config.toml
encoder_arch = "swin"
model = "contrastive audio-text model"
dataset = "single notes of musical instruments (NSynth)"
train_examples = 184686
time_shift_ms = 100
n_mels = 64
hop_length = 160
input = "log_mel"
spec_augment = true
win_length = 400
tokenizer = "word"
vocab_size = 106
loss = "softmax"
embed_dim = 256
encoder_norm = "layernorm"
encoder_norm_position = "pre"
encoder_activation = "swiglu"
encoder_mlp_ratio = 3
encoder_head_dim = 48
encoder_fused_qkv = true
encoder_bias = "none"
encoder_qk_norm = false
encoder_layer_scale_init = 0.1
encoder_parallel_block = false
encoder_inner_norm = false
encoder_moe = "soft"
encoder_drop_path = 0.15
encoder_num_experts = 16
encoder_moe_every = 2
encoder_expert_mlp_ratio = 2
encoder_slots_per_expert = 1
encoder_shared_expert = false
encoder_patch_size = [4, 4]
encoder_conv_stem = true
encoder_depths = [5, 5, 5]
encoder_widths = [64, 128, 256]
text_encoder_causal = true
text_encoder_width = 256
text_encoder_layers = 7
text_encoder_norm = "layernorm"
text_encoder_norm_position = "pre"
text_encoder_activation = "gelu"
text_encoder_mlp_ratio = 2
text_encoder_head_dim = 32
text_encoder_fused_qkv = false
text_encoder_bias = "all"
text_encoder_qk_norm = false
text_encoder_parallel_block = false
text_encoder_inner_norm = false
text_encoder_drop_path = 0.05
text_encoder_positions = "learned"
residual_init = "none"
optimizer = "soap"
beta2 = 0.95
learning_rate = 0.0032
beta1 = 0.9
shampoo_beta = 0.95
eps = 1e-08
precondition_frequency = 20
max_precond_dim = 512
one_sided = false
adamw_lr_other_params = 0.0012
max_steps = 2800
batch_size = 64
epochs = 1.0
lr_schedule = "cosine"
final_lr_fraction = 0
warmup_steps = 140
weight_decay = 0.0
adamw_weight_decay_other_params = 0
Rows from block 10 of the audio encoder of a small contrastive audio-text model, named by matrix and row number. Rows with one number belong to one neuron. Each number is 50 + 12 x the weight over its row's rms, rounded and kept within 0 to 99. All counts start at 0. After the name is the row's rms in percent of the matrix's.
After each neuron's rows are labels from the 100 clips, of 14976, where the neuron reaches its largest size: "band" is the frequency band that holds the peak. Only what is clearly more common there than usual is listed. The data: single notes of musical instruments (NSynth).
# gate: MLP gate (encoder.blocks.10.mlp.gate.weight, 768x256), inputs 0-127
# fc1: MLP up (encoder.blocks.10.mlp.fc1.weight, 768x256), inputs 0-127
# fc2: MLP down (encoder.blocks.10.mlp.fc2.weight, 256x768, transposed), outputs 0-127

gate.393 106:77 63 56 56 54 41 30 45 58 35 48 51 42 62 42 57 34 45 35 43 59 40 65 70 61 30 38 46 43 48 32 51 58 60 60 62 73 61 45 44 48 55 51 64 64 40 32 76 26 44 40 39 55 47 42 34 42 48 51 52 47 46 44 63 40 57 45 71 65 49 59 36 46 46 26 53 71 61 39 45 56 52 55 55 40 66 46 55 63 28 67 56 50 37 67 47 38 48 49 43 40 24 40 33 46 62 45 77 48 64 40 48 46 61 54 65 59 53 39 35 58 47 61 60 46 65 34 56
fc1.393 105:29 42 57 51 50 22 27 55 49 41 47 51 59 37 60 53 54 51 59 58 43 47 70 48 45 43 41 34 55 60 29 83 50 49 29 56 72 35 38 50 57 58 55 53 87 50 40 63 54 85 72 26 61 40 47 61 51 31 60 27 52 50 58 52 35 60 43 53 57 43 61 67 42 41 36 45 60 87 43 51 54 56 36 52 39 36 76 44 63 53 35 33 54 41 49 45 53 61 33 54 43 57 62 45 42 70 50 49 39 49 30 51 38 35 34 46 52 70 45 45 45 31 51 55 59 55 42 53
fc2.393 101:39 52 21 59 46 61 52 35 40 40 42 74 43 64 31 54 74 55 45 64 31 58 21 46 59 72 51 48 37 48 72 53 48 54 53 53 61 50 60 61 35 51 74 47 44 47 54 51 40 72 62 63 59 27 37 56 55 61 51 41 31 66 50 52 51 67 37 61 50 33 51 41 72 68 29 57 42 42 40 56 48 51 45 49 44 42 59 67 33 63 45 53 62 52 52 40 45 43 59 36 51 65 56 47 80 55 38 16 71 50 35 37 59 61 66 32 51 51 52 50 31 66 43 43 51 51 53 61
band: 250 to 500 Hz

gate.601 106:54 43 50 38 44 38 28 75 55 64 63 45 59 50 53 47 60 42 58 57 60 53 67 59 43 57 53 41 50 58 63 39 57 47 50 68 52 34 59 49 52 45 52 32 52 54 43 46 57 59 41 61 63 72 72 61 36 65 36 72 66 30 38 45 69 41 58 41 66 41 49 50 68 52 51 44 79 51 52 37 40 46 44 65 46 55 48 69 57 30 22 39 58 71 03 49 73 44 72 43 53 69 53 68 50 72 60 47 63 34 52 59 37 66 64 55 56 55 55 54 51 56 57 55 48 52 48 59
fc1.601 099:15 50 49 37 42 42 71 47 51 45 37 41 57 54 62 66 67 34 41 25 38 41 66 64 44 49 56 32 55 59 43 53 49 69 42 21 79 45 33 38 50 41 61 53 63 63 63 54 49 34 47 44 50 46 53 60 34 58 55 53 28 45 61 56 38 34 44 47 65 60 44 50 48 68 72 40 46 34 45 56 37 29 57 50 75 70 60 51 56 70 58 23 35 32 73 38 47 49 52 42 36 47 56 58 50 39 48 37 49 43 41 63 61 58 41 66 48 54 74 57 62 55 57 38 53 41 56 55
fc2.601 095:35 51 69 41 61 34 43 54 65 65 38 45 52 51 50 20 49 50 54 55 30 53 49 56 38 40 42 29 49 58 39 44 50 44 43 33 42 52 36 45 52 49 53 36 78 68 57 37 51 51 66 56 67 37 35 48 47 43 65 70 61 51 57 49 35 22 54 42 42 58 41 68 49 56 67 46 60 50 57 53 47 39 37 56 67 36 63 39 59 66 67 28 48 52 56 41 36 40 52 61 43 48 42 50 46 49 34 60 37 23 32 59 58 45 41 43 52 67 46 42 54 62 45 46 41 39 53 55
band: 4000 to 8000 Hz

gate.186 101:52 45 40 57 55 66 48 72 82 63 54 56 85 46 49 37 38 56 57 61 48 55 58 45 58 43 56 58 30 28 59 36 48 38 36 59 53 34 52 50 57 45 49 52 43 53 68 44 62 34 54 37 35 62 42 64 63 43 65 55 30 44 44 58 49 67 37 53 64 46 45 65 78 59 72 33 55 46 59 61 57 77 72 58 38 58 41 47 42 21 65 72 41 73 53 38 55 46 38 44 37 57 58 63 59 56 41 53 55 46 59 53 48 33 41 34 37 61 57 52 53 57 38 76 44 57 64 31
fc1.186 102:50 46 36 44 47 53 61 55 55 51 75 58 43 42 68 54 44 49 49 49 49 56 39 54 69 68 40 46 55 58 35 47 50 74 48 63 61 41 51 57 31 43 41 27 64 36 59 54 72 54 47 28 24 54 55 68 54 44 58 53 36 38 46 41 33 59 34 67 38 34 50 53 53 43 61 61 64 57 55 59 57 44 56 46 39 54 51 37 50 53 52 48 30 69 62 40 57 64 47 46 40 59 54 40 49 36 31 28 50 26 47 48 54 71 29 58 38 74 34 60 53 29 47 80 52 62 73 64
fc2.186 102:42 48 23 62 56 40 57 40 47 69 30 46 50 51 36 52 34 55 34 50 49 71 60 66 47 69 12 61 60 32 57 46 50 40 38 31 74 58 61 50 39 46 43 44 64 48 61 51 49 50 39 43 44 70 44 61 62 30 25 64 38 22 49 44 65 50 33 66 73 57 52 49 38 29 38 33 44 63 81 45 43 49 45 52 62 35 56 29 48 38 44 46 48 63 43 52 57 49 41 58 28 57 63 75 43 49 42 55 43 52 48 56 38 44 43 54 80 58 63 41 53 57 47 52 69 46 48 61
band: 1000 to 2000 Hz

gate.68 106:49 53 88 36 41 67 68 54 48 35 35 27 46 55 68 45 48 59 68 55 41 54 44 52 58 34 47 55 50 46 31 45 66 47 49 48 60 61 52 34 65 29 54 46 46 44 35 43 47 59 58 30 62 51 29 42 43 67 58 51 46 58 56 48 51 56 55 61 66 49 50 54 37 45 54 53 56 48 47 40 56 44 31 35 56 65 37 40 54 57 18 49 61 75 51 53 40 64 31 43 62 59 56 68 49 34 64 40 46 58 37 52 55 55 63 41 26 38 51 63 49 46 39 40 61 60 58 38
fc1.68 102:69 55 36 50 56 68 49 40 39 63 48 54 59 47 45 32 19 44 52 40 65 44 66 36 46 50 50 43 60 53 45 56 63 65 68 42 80 59 59 47 64 39 39 55 50 32 71 50 46 57 53 55 48 48 53 70 43 60 42 37 62 42 53 52 47 38 21 51 56 36 46 59 54 56 59 59 49 52 61 63 42 50 54 57 65 47 52 49 48 59 52 41 67 63 47 64 73 63 43 52 49 67 47 36 68 35 41 36 34 48 67 73 58 60 67 49 52 63 30 37 49 54 44 78 53 74 58 49
fc2.68 102:40 57 53 43 21 41 63 64 60 39 57 32 50 35 52 42 43 49 56 56 47 44 56 69 54 64 46 41 61 66 67 40 45 33 37 59 56 75 48 16 52 39 32 40 64 48 47 37 52 63 50 50 40 29 55 55 60 58 33 55 49 44 54 44 48 57 74 69 62 34 62 49 35 38 49 48 44 39 52 59 65 52 72 52 40 44 58 45 45 69 48 57 81 36 56 64 44 58 51 75 53 57 54 65 62 72 47 49 37 59 54 56 76 71 32 47 48 72 66 48 44 48 61 40 47 51 34 33
band: 250 to 500 Hz

gate.422 090:64 57 67 48 53 52 56 48 39 27 37 48 66 40 66 42 54 37 56 55 15 56 54 64 58 71 60 54 51 58 46 59 46 39 49 75 38 62 49 60 41 46 26 55 53 61 58 34 62 31 57 45 62 39 63 44 41 39 46 69 47 50 52 31 52 66 44 51 48 60 45 78 66 32 48 51 54 60 51 38 30 61 47 73 28 47 41 56 57 53 46 46 53 32 58 55 50 55 31 28 55 34 65 45 54 63 58 62 55 52 61 52 46 64 54 56 50 47 60 49 48 59 62 68 52 60 48 48
fc1.422 107:54 47 38 61 59 49 44 66 46 49 54 37 28 65 58 35 38 38 36 57 72 38 55 44 73 22 55 50 36 54 43 53 61 68 64 52 61 53 40 47 44 51 46 58 35 40 57 55 59 59 36 57 34 57 36 54 43 54 31 33 33 28 31 26 41 55 33 28 55 54 73 49 40 55 68 63 36 67 46 59 63 36 57 51 44 44 54 57 38 45 79 52 46 35 48 44 50 67 25 60 38 62 28 60 59 40 27 45 48 46 45 56 45 45 51 48 61 50 58 34 51 40 23 47 44 41 55 54
fc2.422 104:34 57 60 52 26 42 51 67 64 28 39 54 30 39 44 34 60 54 51 51 37 59 58 58 70 61 50 81 56 76 47 40 64 36 23 49 56 61 57 29 63 66 69 31 58 45 68 44 51 65 41 54 49 46 61 68 54 53 40 60 24 50 56 64 60 58 44 55 44 56 56 40 70 60 62 38 71 49 41 52 53 51 26 45 58 38 51 46 82 49 62 47 58 54 37 64 37 56 48 50 37 42 54 39 49 57 55 73 45 46 32 34 45 71 30 43 37 50 58 37 53 46 44 68 45 54 47 49
band: 1000 to 2000 Hz

gate.137 108:58 64 48 51 57 47 40 61 20 43 60 55 62 39 53 48 36 42 50 46 45 48 65 50 42 47 57 68 50 62 49 39 57 35 37 55 54 40 33 29 52 32 63 54 61 37 30 43 66 48 44 56 38 49 61 56 37 36 40 50 50 38 59 49 40 45 54 32 70 37 44 23 12 62 24 52 44 47 53 40 41 45 46 42 49 58 56 64 35 57 37 49 71 52 56 71 60 70 51 55 44 51 52 40 43 48 52 56 74 47 58 51 51 43 18 42 32 53 30 46 68 43 58 68 33 35 26 39
fc1.137 101:45 76 59 67 48 61 69 19 45 62 34 52 28 69 41 42 30 69 59 52 54 39 62 42 45 41 63 57 46 55 35 50 86 39 43 26 63 46 61 47 44 37 44 85 70 70 53 47 34 56 59 46 30 64 62 46 54 51 52 69 42 51 44 48 60 43 63 56 42 39 39 36 36 53 41 57 60 30 62 60 37 49 42 55 56 69 53 41 64 47 38 49 58 56 30 59 68 49 45 53 48 48 46 48 44 43 46 33 42 47 42 40 35 58 52 31 56 61 76 55 59 37 38 47 50 38 45 61
fc2.137 108:55 50 38 50 47 38 46 46 66 57 46 48 41 70 43 59 49 66 65 39 53 68 66 53 37 81 48 40 52 38 58 52 56 34 52 30 48 42 53 51 57 56 47 62 61 33 54 51 28 58 43 55 52 56 48 34 68 49 48 22 64 32 67 53 26 45 54 55 46 47 70 52 64 43 36 61 66 69 50 48 61 69 48 55 56 44 43 39 49 78 53 56 32 47 40 55 51 28 55 36 49 39 49 48 41 65 64 47 52 62 71 52 52 38 60 54 36 39 56 22 40 38 61 54 43 49 56 61
band: 250 to 500 Hz

gate.494 101:48 54 56 57 70 44 74 55 41 35 67 70 51 35 55 49 68 59 45 67 54 56 72 37 55 41 40 40 34 55 39 46 32 46 42 52 53 46 63 45 62 68 47 43 46 36 43 63 51 51 41 55 52 34 59 47 36 55 33 55 37 47 44 69 59 34 57 48 44 54 35 50 35 56 71 37 65 47 57 32 67 35 47 46 45 42 32 39 32 47 55 63 54 58 64 52 57 59 48 49 43 37 58 47 52 55 28 50 63 53 56 38 47 36 57 49 51 36 53 50 25 43 68 43 64 55 58 53
fc1.494 100:54 51 81 40 57 42 40 58 51 49 47 41 34 73 51 96 40 44 35 31 66 49 29 41 61 39 70 48 36 50 49 45 64 48 57 43 50 51 25 73 43 29 58 69 52 57 45 57 49 54 41 41 49 61 53 40 56 62 55 28 71 46 47 48 31 49 40 43 46 32 42 36 57 53 40 41 39 56 51 48 54 49 38 58 84 33 48 61 61 52 48 53 44 37 56 35 59 30 56 63 57 41 54 37 46 63 60 57 46 43 51 24 40 55 48 31 46 46 54 40 56 71 51 42 18 73 53 48
fc2.494 098:47 72 47 56 60 45 47 38 60 49 60 58 43 54 51 60 41 57 47 44 56 34 58 54 36 60 54 39 52 65 60 43 80 53 51 79 49 35 46 31 59 20 58 53 59 58 43 31 38 35 47 45 59 38 37 56 34 45 34 45 62 72 65 35 42 58 42 52 55 50 67 41 49 51 37 60 41 47 59 77 59 49 44 43 26 51 34 68 44 61 69 35 55 57 53 45 37 54 46 54 49 50 51 49 40 51 33 59 64 24 73 49 43 50 22 47 42 59 64 67 61 53 54 46 71 66 53 22
band: 1000 to 2000 Hz

gate.765 094:70 53 46 47 55 49 49 43 34 55 35 45 39 33 73 69 65 52 43 59 51 73 55 50 63 47 65 60 60 61 51 42 62 55 79 46 43 57 38 45 57 38 45 60 38 63 70 52 37 42 39 59 54 52 50 57 57 59 83 62 76 31 45 64 37 57 25 40 72 61 50 59 79 52 26 45 56 23 50 54 46 42 56 37 44 69 63 48 62 44 19 48 54 52 54 57 40 61 62 35 47 55 52 52 34 55 43 59 56 34 50 50 59 40 44 56 42 54 31 62 47 55 55 45 36 62 50 39
fc1.765 090:51 52 49 36 57 44 41 55 55 52 56 46 55 66 45 53 59 55 40 52 47 64 81 53 44 45 21 30 55 36 55 52 59 50 42 66 50 44 37 44 70 45 52 56 36 37 41 40 69 37 65 52 57 35 58 36 68 62 43 36 50 55 74 78 16 38 54 40 43 63 48 45 65 43 85 49 59 49 37 67 54 61 51 65 53 67 51 58 49 60 62 39 53 30 49 37 68 14 58 51 74 20 58 46 65 64 38 42 49 48 72 56 78 46 52 57 65 54 61 55 53 53 48 48 48 49 52 55
fc2.765 094:62 54 56 41 63 51 47 50 52 45 46 63 55 43 41 71 59 41 33 68 66 60 52 66 64 65 36 54 47 64 64 36 44 43 53 48 38 44 37 64 52 45 44 39 37 45 46 71 42 41 49 55 50 65 37 43 57 57 37 46 70 62 64 27 65 47 57 32 47 60 36 40 36 73 28 64 75 34 44 61 35 38 55 43 30 56 59 48 52 34 49 47 28 64 72 51 51 36 52 44 48 54 40 49 59 47 43 59 48 36 32 76 52 38 50 55 47 49 11 55 35 65 23 34 30 24 68 52
band: 1000 to 2000 Hz

gate.532 102:46 42 55 74 58 53 35 65 55 65 46 36 42 55 62 76 40 42 46 39 56 68 50 49 41 21 37 21 62 26 38 56 72 49 60 62 48 55 47 53 66 38 69 53 62 31 43 39 74 41 54 57 54 51 64 35 53 54 45 52 25 51 61 38 63 63 62 45 59 45 25 63 63 59 29 46 78 37 50 41 49 48 48 48 53 52 42 48 47 29 89 52 57 43 44 81 50 28 42 52 52 67 45 53 42 60 52 58 56 56 79 65 64 60 47 54 32 72 69 36 45 52 52 50 63 56 49 51
fc1.532 105:43 68 44 55 34 61 68 41 27 68 58 52 60 39 44 56 47 55 72 45 62 68 53 28 51 56 50 62 50 54 54 46 43 67 57 53 53 52 35 43 47 44 42 61 63 28 42 47 51 41 31 45 44 37 51 57 65 65 63 51 59 55 41 64 57 60 49 42 46 54 65 43 98 59 59 61 74 44 43 50 42 46 40 44 70 44 37 60 28 53 34 46 62 48 41 25 66 38 61 37 58 25 77 65 40 46 49 41 66 50 51 50 34 55 65 59 51 31 55 57 41 43 60 76 51 64 63 45
fc2.532 105:50 49 45 43 48 63 47 49 58 33 49 49 38 47 67 90 38 56 38 19 54 50 63 30 41 44 44 52 41 41 56 53 74 59 29 23 57 52 64 28 57 52 38 57 55 59 50 55 57 49 43 56 54 69 62 60 42 52 41 65 52 38 48 41 33 54 59 52 67 57 51 42 24 49 50 44 54 22 51 57 53 54 47 31 50 49 61 40 57 59 47 68 44 53 45 68 56 32 39 58 52 42 69 59 74 72 58 56 50 21 43 73 45 43 45 54 43 55 39 48 39 36 42 61 68 45 48 46
band: 4000 to 8000 Hz

gate.213 095:32 38 53 67 45 37 43 60 46 80 42 37 65 32 40 71 29 42 55 33 65 36 50 22 39 47 56 43 55 57 59 36 50 54 22 37 31 47 50 61 26 49 31 49 47 32 64 22 46 51 43 50 37 45 37 23 42 32 49 32 53 55 41 42 57 73 62 40 49 47 44 41 56 49 54 48 53 58 49 60 63 60 42 46 39 47 38 61 62 42 53 62 48 34 31 69 44 60 46 30 54 20 73 69 68 55 46 40 58 48 77 60 55 56 43 59 52 54 39 50 53 73 54 44 56 60 56 37
fc1.213 096:50 20 51 49 33 69 43 14 41 34 45 58 29 77 32 53 50 46 37 55 64 44 55 49 28 71 50 47 40 48 57 54 40 46 52 33 54 49 47 47 67 70 05 70 70 23 65 62 42 31 60 51 44 53 56 56 54 45 55 38 38 44 69 42 61 75 56 54 42 52 38 27 44 53 70 53 50 60 49 53 64 45 59 55 49 72 38 50 43 42 41 60 50 49 53 45 51 53 53 37 46 42 79 64 32 76 45 50 60 52 65 24 53 58 58 47 69 52 57 45 63 32 59 52 46 52 41 72
fc2.213 106:49 40 20 48 26 63 41 45 51 60 41 38 38 47 64 73 53 66 60 00 68 46 34 59 72 40 41 50 60 60 52 30 61 55 54 54 59 29 58 59 40 68 56 26 51 52 59 52 47 44 77 58 50 51 53 48 58 52 65 50 48 57 59 44 45 34 67 56 56 68 64 37 51 49 41 71 48 48 40 52 56 57 36 56 42 39 49 26 68 71 57 39 34 56 48 65 54 20 56 47 57 57 50 52 70 61 51 43 50 47 55 40 38 38 38 47 49 53 20 59 68 53 39 48 42 61 64 66
band: 4000 to 8000 Hz

gate.423 101:43 34 38 46 61 36 54 83 63 39 68 53 48 62 35 48 57 60 50 60 52 47 44 56 53 53 48 56 69 60 43 61 60 37 32 41 57 46 69 53 49 51 47 57 36 68 40 15 49 40 39 40 50 54 61 56 74 43 49 59 47 36 43 54 40 52 50 56 50 38 56 47 54 53 41 37 74 55 53 68 26 48 53 50 37 50 48 58 54 70 30 54 23 48 47 60 69 46 41 74 54 50 25 64 47 32 37 53 68 70 57 35 56 38 59 66 62 47 52 57 43 39 58 42 66 42 48 53
fc1.423 095:54 51 64 43 32 47 74 63 39 64 34 33 55 50 56 59 61 30 34 68 72 29 61 54 58 33 43 51 62 38 51 61 51 62 30 49 43 50 59 49 61 32 58 52 66 70 70 38 52 52 47 49 66 59 55 81 41 43 56 55 63 32 58 39 30 29 53 52 61 40 84 50 32 39 48 55 59 60 38 42 41 38 60 39 50 24 53 09 31 44 55 57 54 68 51 48 39 49 69 43 66 51 56 36 72 81 50 59 44 32 58 50 57 49 52 45 42 68 49 54 42 39 30 48 49 39 50 51
fc2.423 098:52 39 38 48 47 42 29 60 53 57 48 51 57 40 33 57 56 40 23 35 72 07 67 53 58 48 45 62 51 72 52 51 53 37 39 31 50 63 55 54 52 38 44 45 57 65 53 65 55 39 44 61 55 65 61 44 25 44 61 68 51 60 47 55 61 34 45 43 62 45 45 38 36 56 67 54 66 46 51 57 40 51 36 56 41 52 49 57 47 61 47 52 45 64 59 42 54 44 39 37 41 54 44 43 57 54 52 42 34 53 56 85 23 68 40 48 57 53 70 20 52 63 56 50 57 50 65 36
band: 4000 to 8000 Hz

gate.19 102:47 40 49 78 77 48 61 65 52 57 37 37 24 48 61 62 57 50 45 43 41 40 50 42 71 34 33 36 53 22 48 71 42 57 59 41 69 56 32 87 52 63 40 56 68 55 52 59 48 55 59 66 43 63 22 44 59 36 39 57 50 60 44 38 31 49 49 48 61 57 52 68 59 65 50 46 41 63 25 39 75 54 49 70 43 42 60 66 54 39 50 30 56 46 38 59 50 53 63 49 42 17 48 39 63 50 71 39 51 65 70 48 41 46 43 42 40 45 56 30 49 51 43 44 41 69 35 70
fc1.19 093:47 59 60 41 57 44 51 57 27 53 62 33 46 67 46 61 41 56 52 46 59 31 45 41 37 49 42 53 51 55 54 28 61 48 42 52 48 76 48 49 61 45 62 71 40 59 59 29 48 42 30 45 40 52 27 56 37 52 56 59 76 54 61 69 49 40 50 62 51 42 53 42 73 68 42 35 43 42 35 50 61 54 45 54 39 75 37 55 39 58 41 22 54 28 49 42 70 49 51 55 60 59 34 62 55 36 27 45 69 50 63 46 64 60 43 65 42 62 57 48 30 46 56 52 54 59 55 62
fc2.19 097:46 56 61 45 46 37 44 69 47 37 42 52 58 63 54 48 38 63 48 43 56 45 43 47 60 41 49 56 72 36 52 53 31 55 46 45 55 50 32 42 35 81 44 32 48 51 13 58 39 46 28 69 53 47 44 53 56 55 61 60 43 39 59 46 53 57 51 47 42 48 60 59 51 47 62 40 41 41 64 65 57 73 57 54 48 71 35 48 51 48 55 69 54 50 29 55 68 46 54 84 55 52 34 70 51 51 66 45 53 59 67 37 35 59 62 49 53 47 33 43 46 55 70 53 68 58 33 40
band: 1000 to 2000 Hz

gate.30 097:58 45 84 40 47 38 72 75 42 59 34 53 49 56 50 31 45 48 18 35 61 53 46 45 65 51 56 49 68 65 50 43 58 46 43 56 43 45 44 66 54 49 61 49 52 40 75 55 51 56 61 37 71 70 50 61 55 63 58 36 56 61 60 35 42 46 49 55 54 39 51 83 61 59 54 19 49 59 55 39 46 66 52 55 42 48 47 46 59 37 66 61 64 34 42 36 50 47 69 55 65 42 21 44 65 62 47 77 62 57 47 46 62 30 64 56 48 44 65 48 55 31 62 63 49 23 53 29
fc1.30 095:51 53 27 20 58 68 47 49 31 39 50 34 57 45 42 53 51 40 65 45 34 45 37 55 72 47 51 75 58 51 29 55 67 21 39 41 45 50 45 58 37 47 44 57 61 60 20 76 35 50 35 57 29 29 67 44 44 47 50 69 38 42 44 45 39 60 38 56 67 46 49 49 48 60 49 71 65 52 70 59 37 59 63 45 34 43 48 51 45 34 31 60 67 65 50 56 50 40 40 27 33 52 55 53 40 44 29 43 27 54 29 41 64 60 36 54 54 39 39 52 45 51 50 75 21 51 76 55
fc2.30 099:47 26 56 38 34 74 52 41 78 49 53 32 55 53 66 60 59 53 66 44 50 56 78 55 47 41 49 50 24 65 50 41 56 48 48 62 76 63 49 39 38 54 57 67 29 57 51 50 62 27 53 44 46 52 59 49 62 52 35 62 44 48 59 58 61 62 59 32 36 60 62 39 13 26 46 68 38 51 42 40 50 39 60 48 57 35 79 48 50 49 30 39 47 51 39 54 45 56 43 32 59 41 60 24 63 51 51 59 54 64 47 46 38 63 38 65 52 63 54 69 68 54 54 48 26 33 65 50
band: 1000 to 2000 Hz

gate.266 100:46 41 53 63 34 69 50 47 55 50 19 58 62 50 66 52 65 40 51 65 47 51 57 53 42 69 50 42 52 63 45 55 41 45 45 45 34 49 52 50 32 55 61 61 49 33 60 47 60 52 56 61 48 66 72 74 55 45 50 38 55 39 39 51 61 50 46 48 75 41 68 45 49 45 36 65 61 35 54 32 43 48 55 58 36 53 35 31 49 38 41 52 57 41 46 69 63 44 36 39 77 56 63 33 44 60 32 23 54 47 50 56 54 66 65 49 60 71 33 29 56 22 62 48 50 51 49 64
fc1.266 098:55 47 43 42 55 61 47 36 53 94 48 65 46 61 42 84 39 43 56 57 58 57 44 76 75 65 44 45 34 57 41 39 65 66 66 25 58 60 54 55 66 43 72 58 52 48 45 50 43 41 53 59 46 52 43 52 48 41 39 41 37 47 53 34 44 48 72 56 58 59 41 41 43 55 54 51 40 67 54 48 45 54 66 64 43 51 54 33 32 57 71 78 38 51 48 40 48 55 42 35 45 64 44 30 52 56 50 63 37 37 61 49 37 69 66 66 34 56 49 38 67 58 53 28 44 46 67 51
fc2.266 095:44 38 45 43 34 43 44 57 51 41 29 64 24 50 44 38 53 53 55 75 45 42 32 48 50 57 36 38 61 46 50 42 53 39 43 70 63 50 56 64 60 52 56 55 49 65 52 48 46 72 58 66 60 62 51 54 53 53 52 59 59 54 68 50 28 62 59 74 36 40 38 58 57 41 28 47 48 40 50 44 54 23 38 67 49 53 62 56 45 49 53 60 38 50 58 44 70 54 32 49 71 61 44 34 50 23 62 60 19 29 41 38 39 43 35 30 54 65 57 61 54 62 68 62 33 55 44 42
band: 4000 to 8000 Hz

gate.568 098:58 51 40 48 67 58 23 54 62 37 52 40 66 42 52 41 70 33 49 67 35 50 47 52 51 52 68 61 72 44 72 10 55 43 51 60 62 48 47 46 57 60 55 35 56 66 52 56 49 47 57 53 72 42 65 43 39 54 57 51 40 44 61 52 37 79 60 51 55 51 60 38 67 54 28 33 55 42 56 46 73 40 69 43 36 63 55 57 49 57 62 35 36 46 53 30 21 50 33 58 37 41 26 38 39 53 63 24 37 57 41 27 36 41 44 54 47 63 45 63 49 62 53 61 58 32 43 51
fc1.568 097:58 57 56 46 44 47 49 10 54 45 59 60 51 62 45 44 51 44 51 43 56 35 45 63 67 49 64 48 66 44 44 63 62 45 56 51 34 65 53 75 63 36 47 46 50 52 46 59 52 72 52 51 45 55 44 40 58 46 62 46 52 35 56 60 38 61 59 51 49 63 44 37 52 29 44 63 34 57 75 53 49 51 45 83 41 74 62 65 68 59 63 53 38 44 55 74 36 50 53 77 69 73 38 61 39 34 26 44 41 50 48 42 60 37 37 50 55 54 77 61 73 45 34 43 49 54 47 26
fc2.568 104:50 54 67 53 74 36 53 40 27 35 69 53 50 42 63 68 51 43 43 43 54 53 41 64 52 27 54 47 54 43 60 29 40 56 48 56 58 60 54 38 60 46 64 46 51 57 74 58 32 38 50 68 64 27 61 66 52 73 46 48 63 41 41 52 32 25 54 48 39 43 60 41 40 54 58 35 51 54 58 62 54 36 53 53 71 51 50 34 51 49 49 39 56 69 54 56 55 52 49 37 45 42 53 44 59 44 70 47 35 43 60 24 60 54 74 52 58 46 61 42 38 40 41 40 58 44 44 37
band: 4000 to 8000 Hz

gate.660 098:44 41 46 27 32 28 57 34 51 61 48 60 39 17 39 52 43 52 43 48 49 33 30 66 69 52 42 38 37 55 40 64 53 57 61 45 36 40 29 28 60 48 30 55 48 54 74 56 73 45 43 51 34 49 76 60 55 30 46 44 38 73 40 45 48 45 54 49 57 65 59 59 47 62 66 64 61 62 34 39 60 31 59 53 49 36 51 51 50 45 64 56 53 44 30 30 38 71 39 52 47 35 42 45 54 70 43 54 45 58 45 49 74 64 44 28 66 44 63 61 39 45 44 51 38 61 70 55
fc1.660 098:34 50 63 45 39 47 57 55 39 40 45 45 47 61 41 23 55 32 31 64 33 44 54 41 49 42 49 62 51 45 45 46 50 32 44 35 53 63 36 40 44 54 49 62 61 60 42 60 30 59 30 55 51 52 60 47 60 29 48 29 61 76 63 72 65 53 55 58 51 47 40 65 51 52 46 31 36 63 62 49 61 44 51 39 70 42 63 48 69 30 65 71 39 43 30 55 56 53 38 35 45 62 31 24 37 45 46 53 34 55 30 55 64 53 65 63 42 12 36 60 65 47 46 45 62 74 84 76
fc2.660 097:63 45 29 33 60 51 46 42 50 56 54 43 58 68 57 58 52 44 48 59 40 61 47 60 54 63 72 38 57 43 65 76 82 40 52 45 43 44 70 45 45 62 49 27 45 76 44 34 21 62 45 43 54 23 38 58 48 43 43 36 77 51 61 44 51 45 55 47 24 42 39 80 46 39 30 39 54 41 41 36 50 65 37 59 71 34 51 50 51 65 66 58 52 62 42 55 59 36 37 40 68 38 61 59 49 31 54 50 62 66 56 29 58 46 55 30 49 64 43 55 28 52 47 48 23 36 65 44
band: 250 to 500 Hz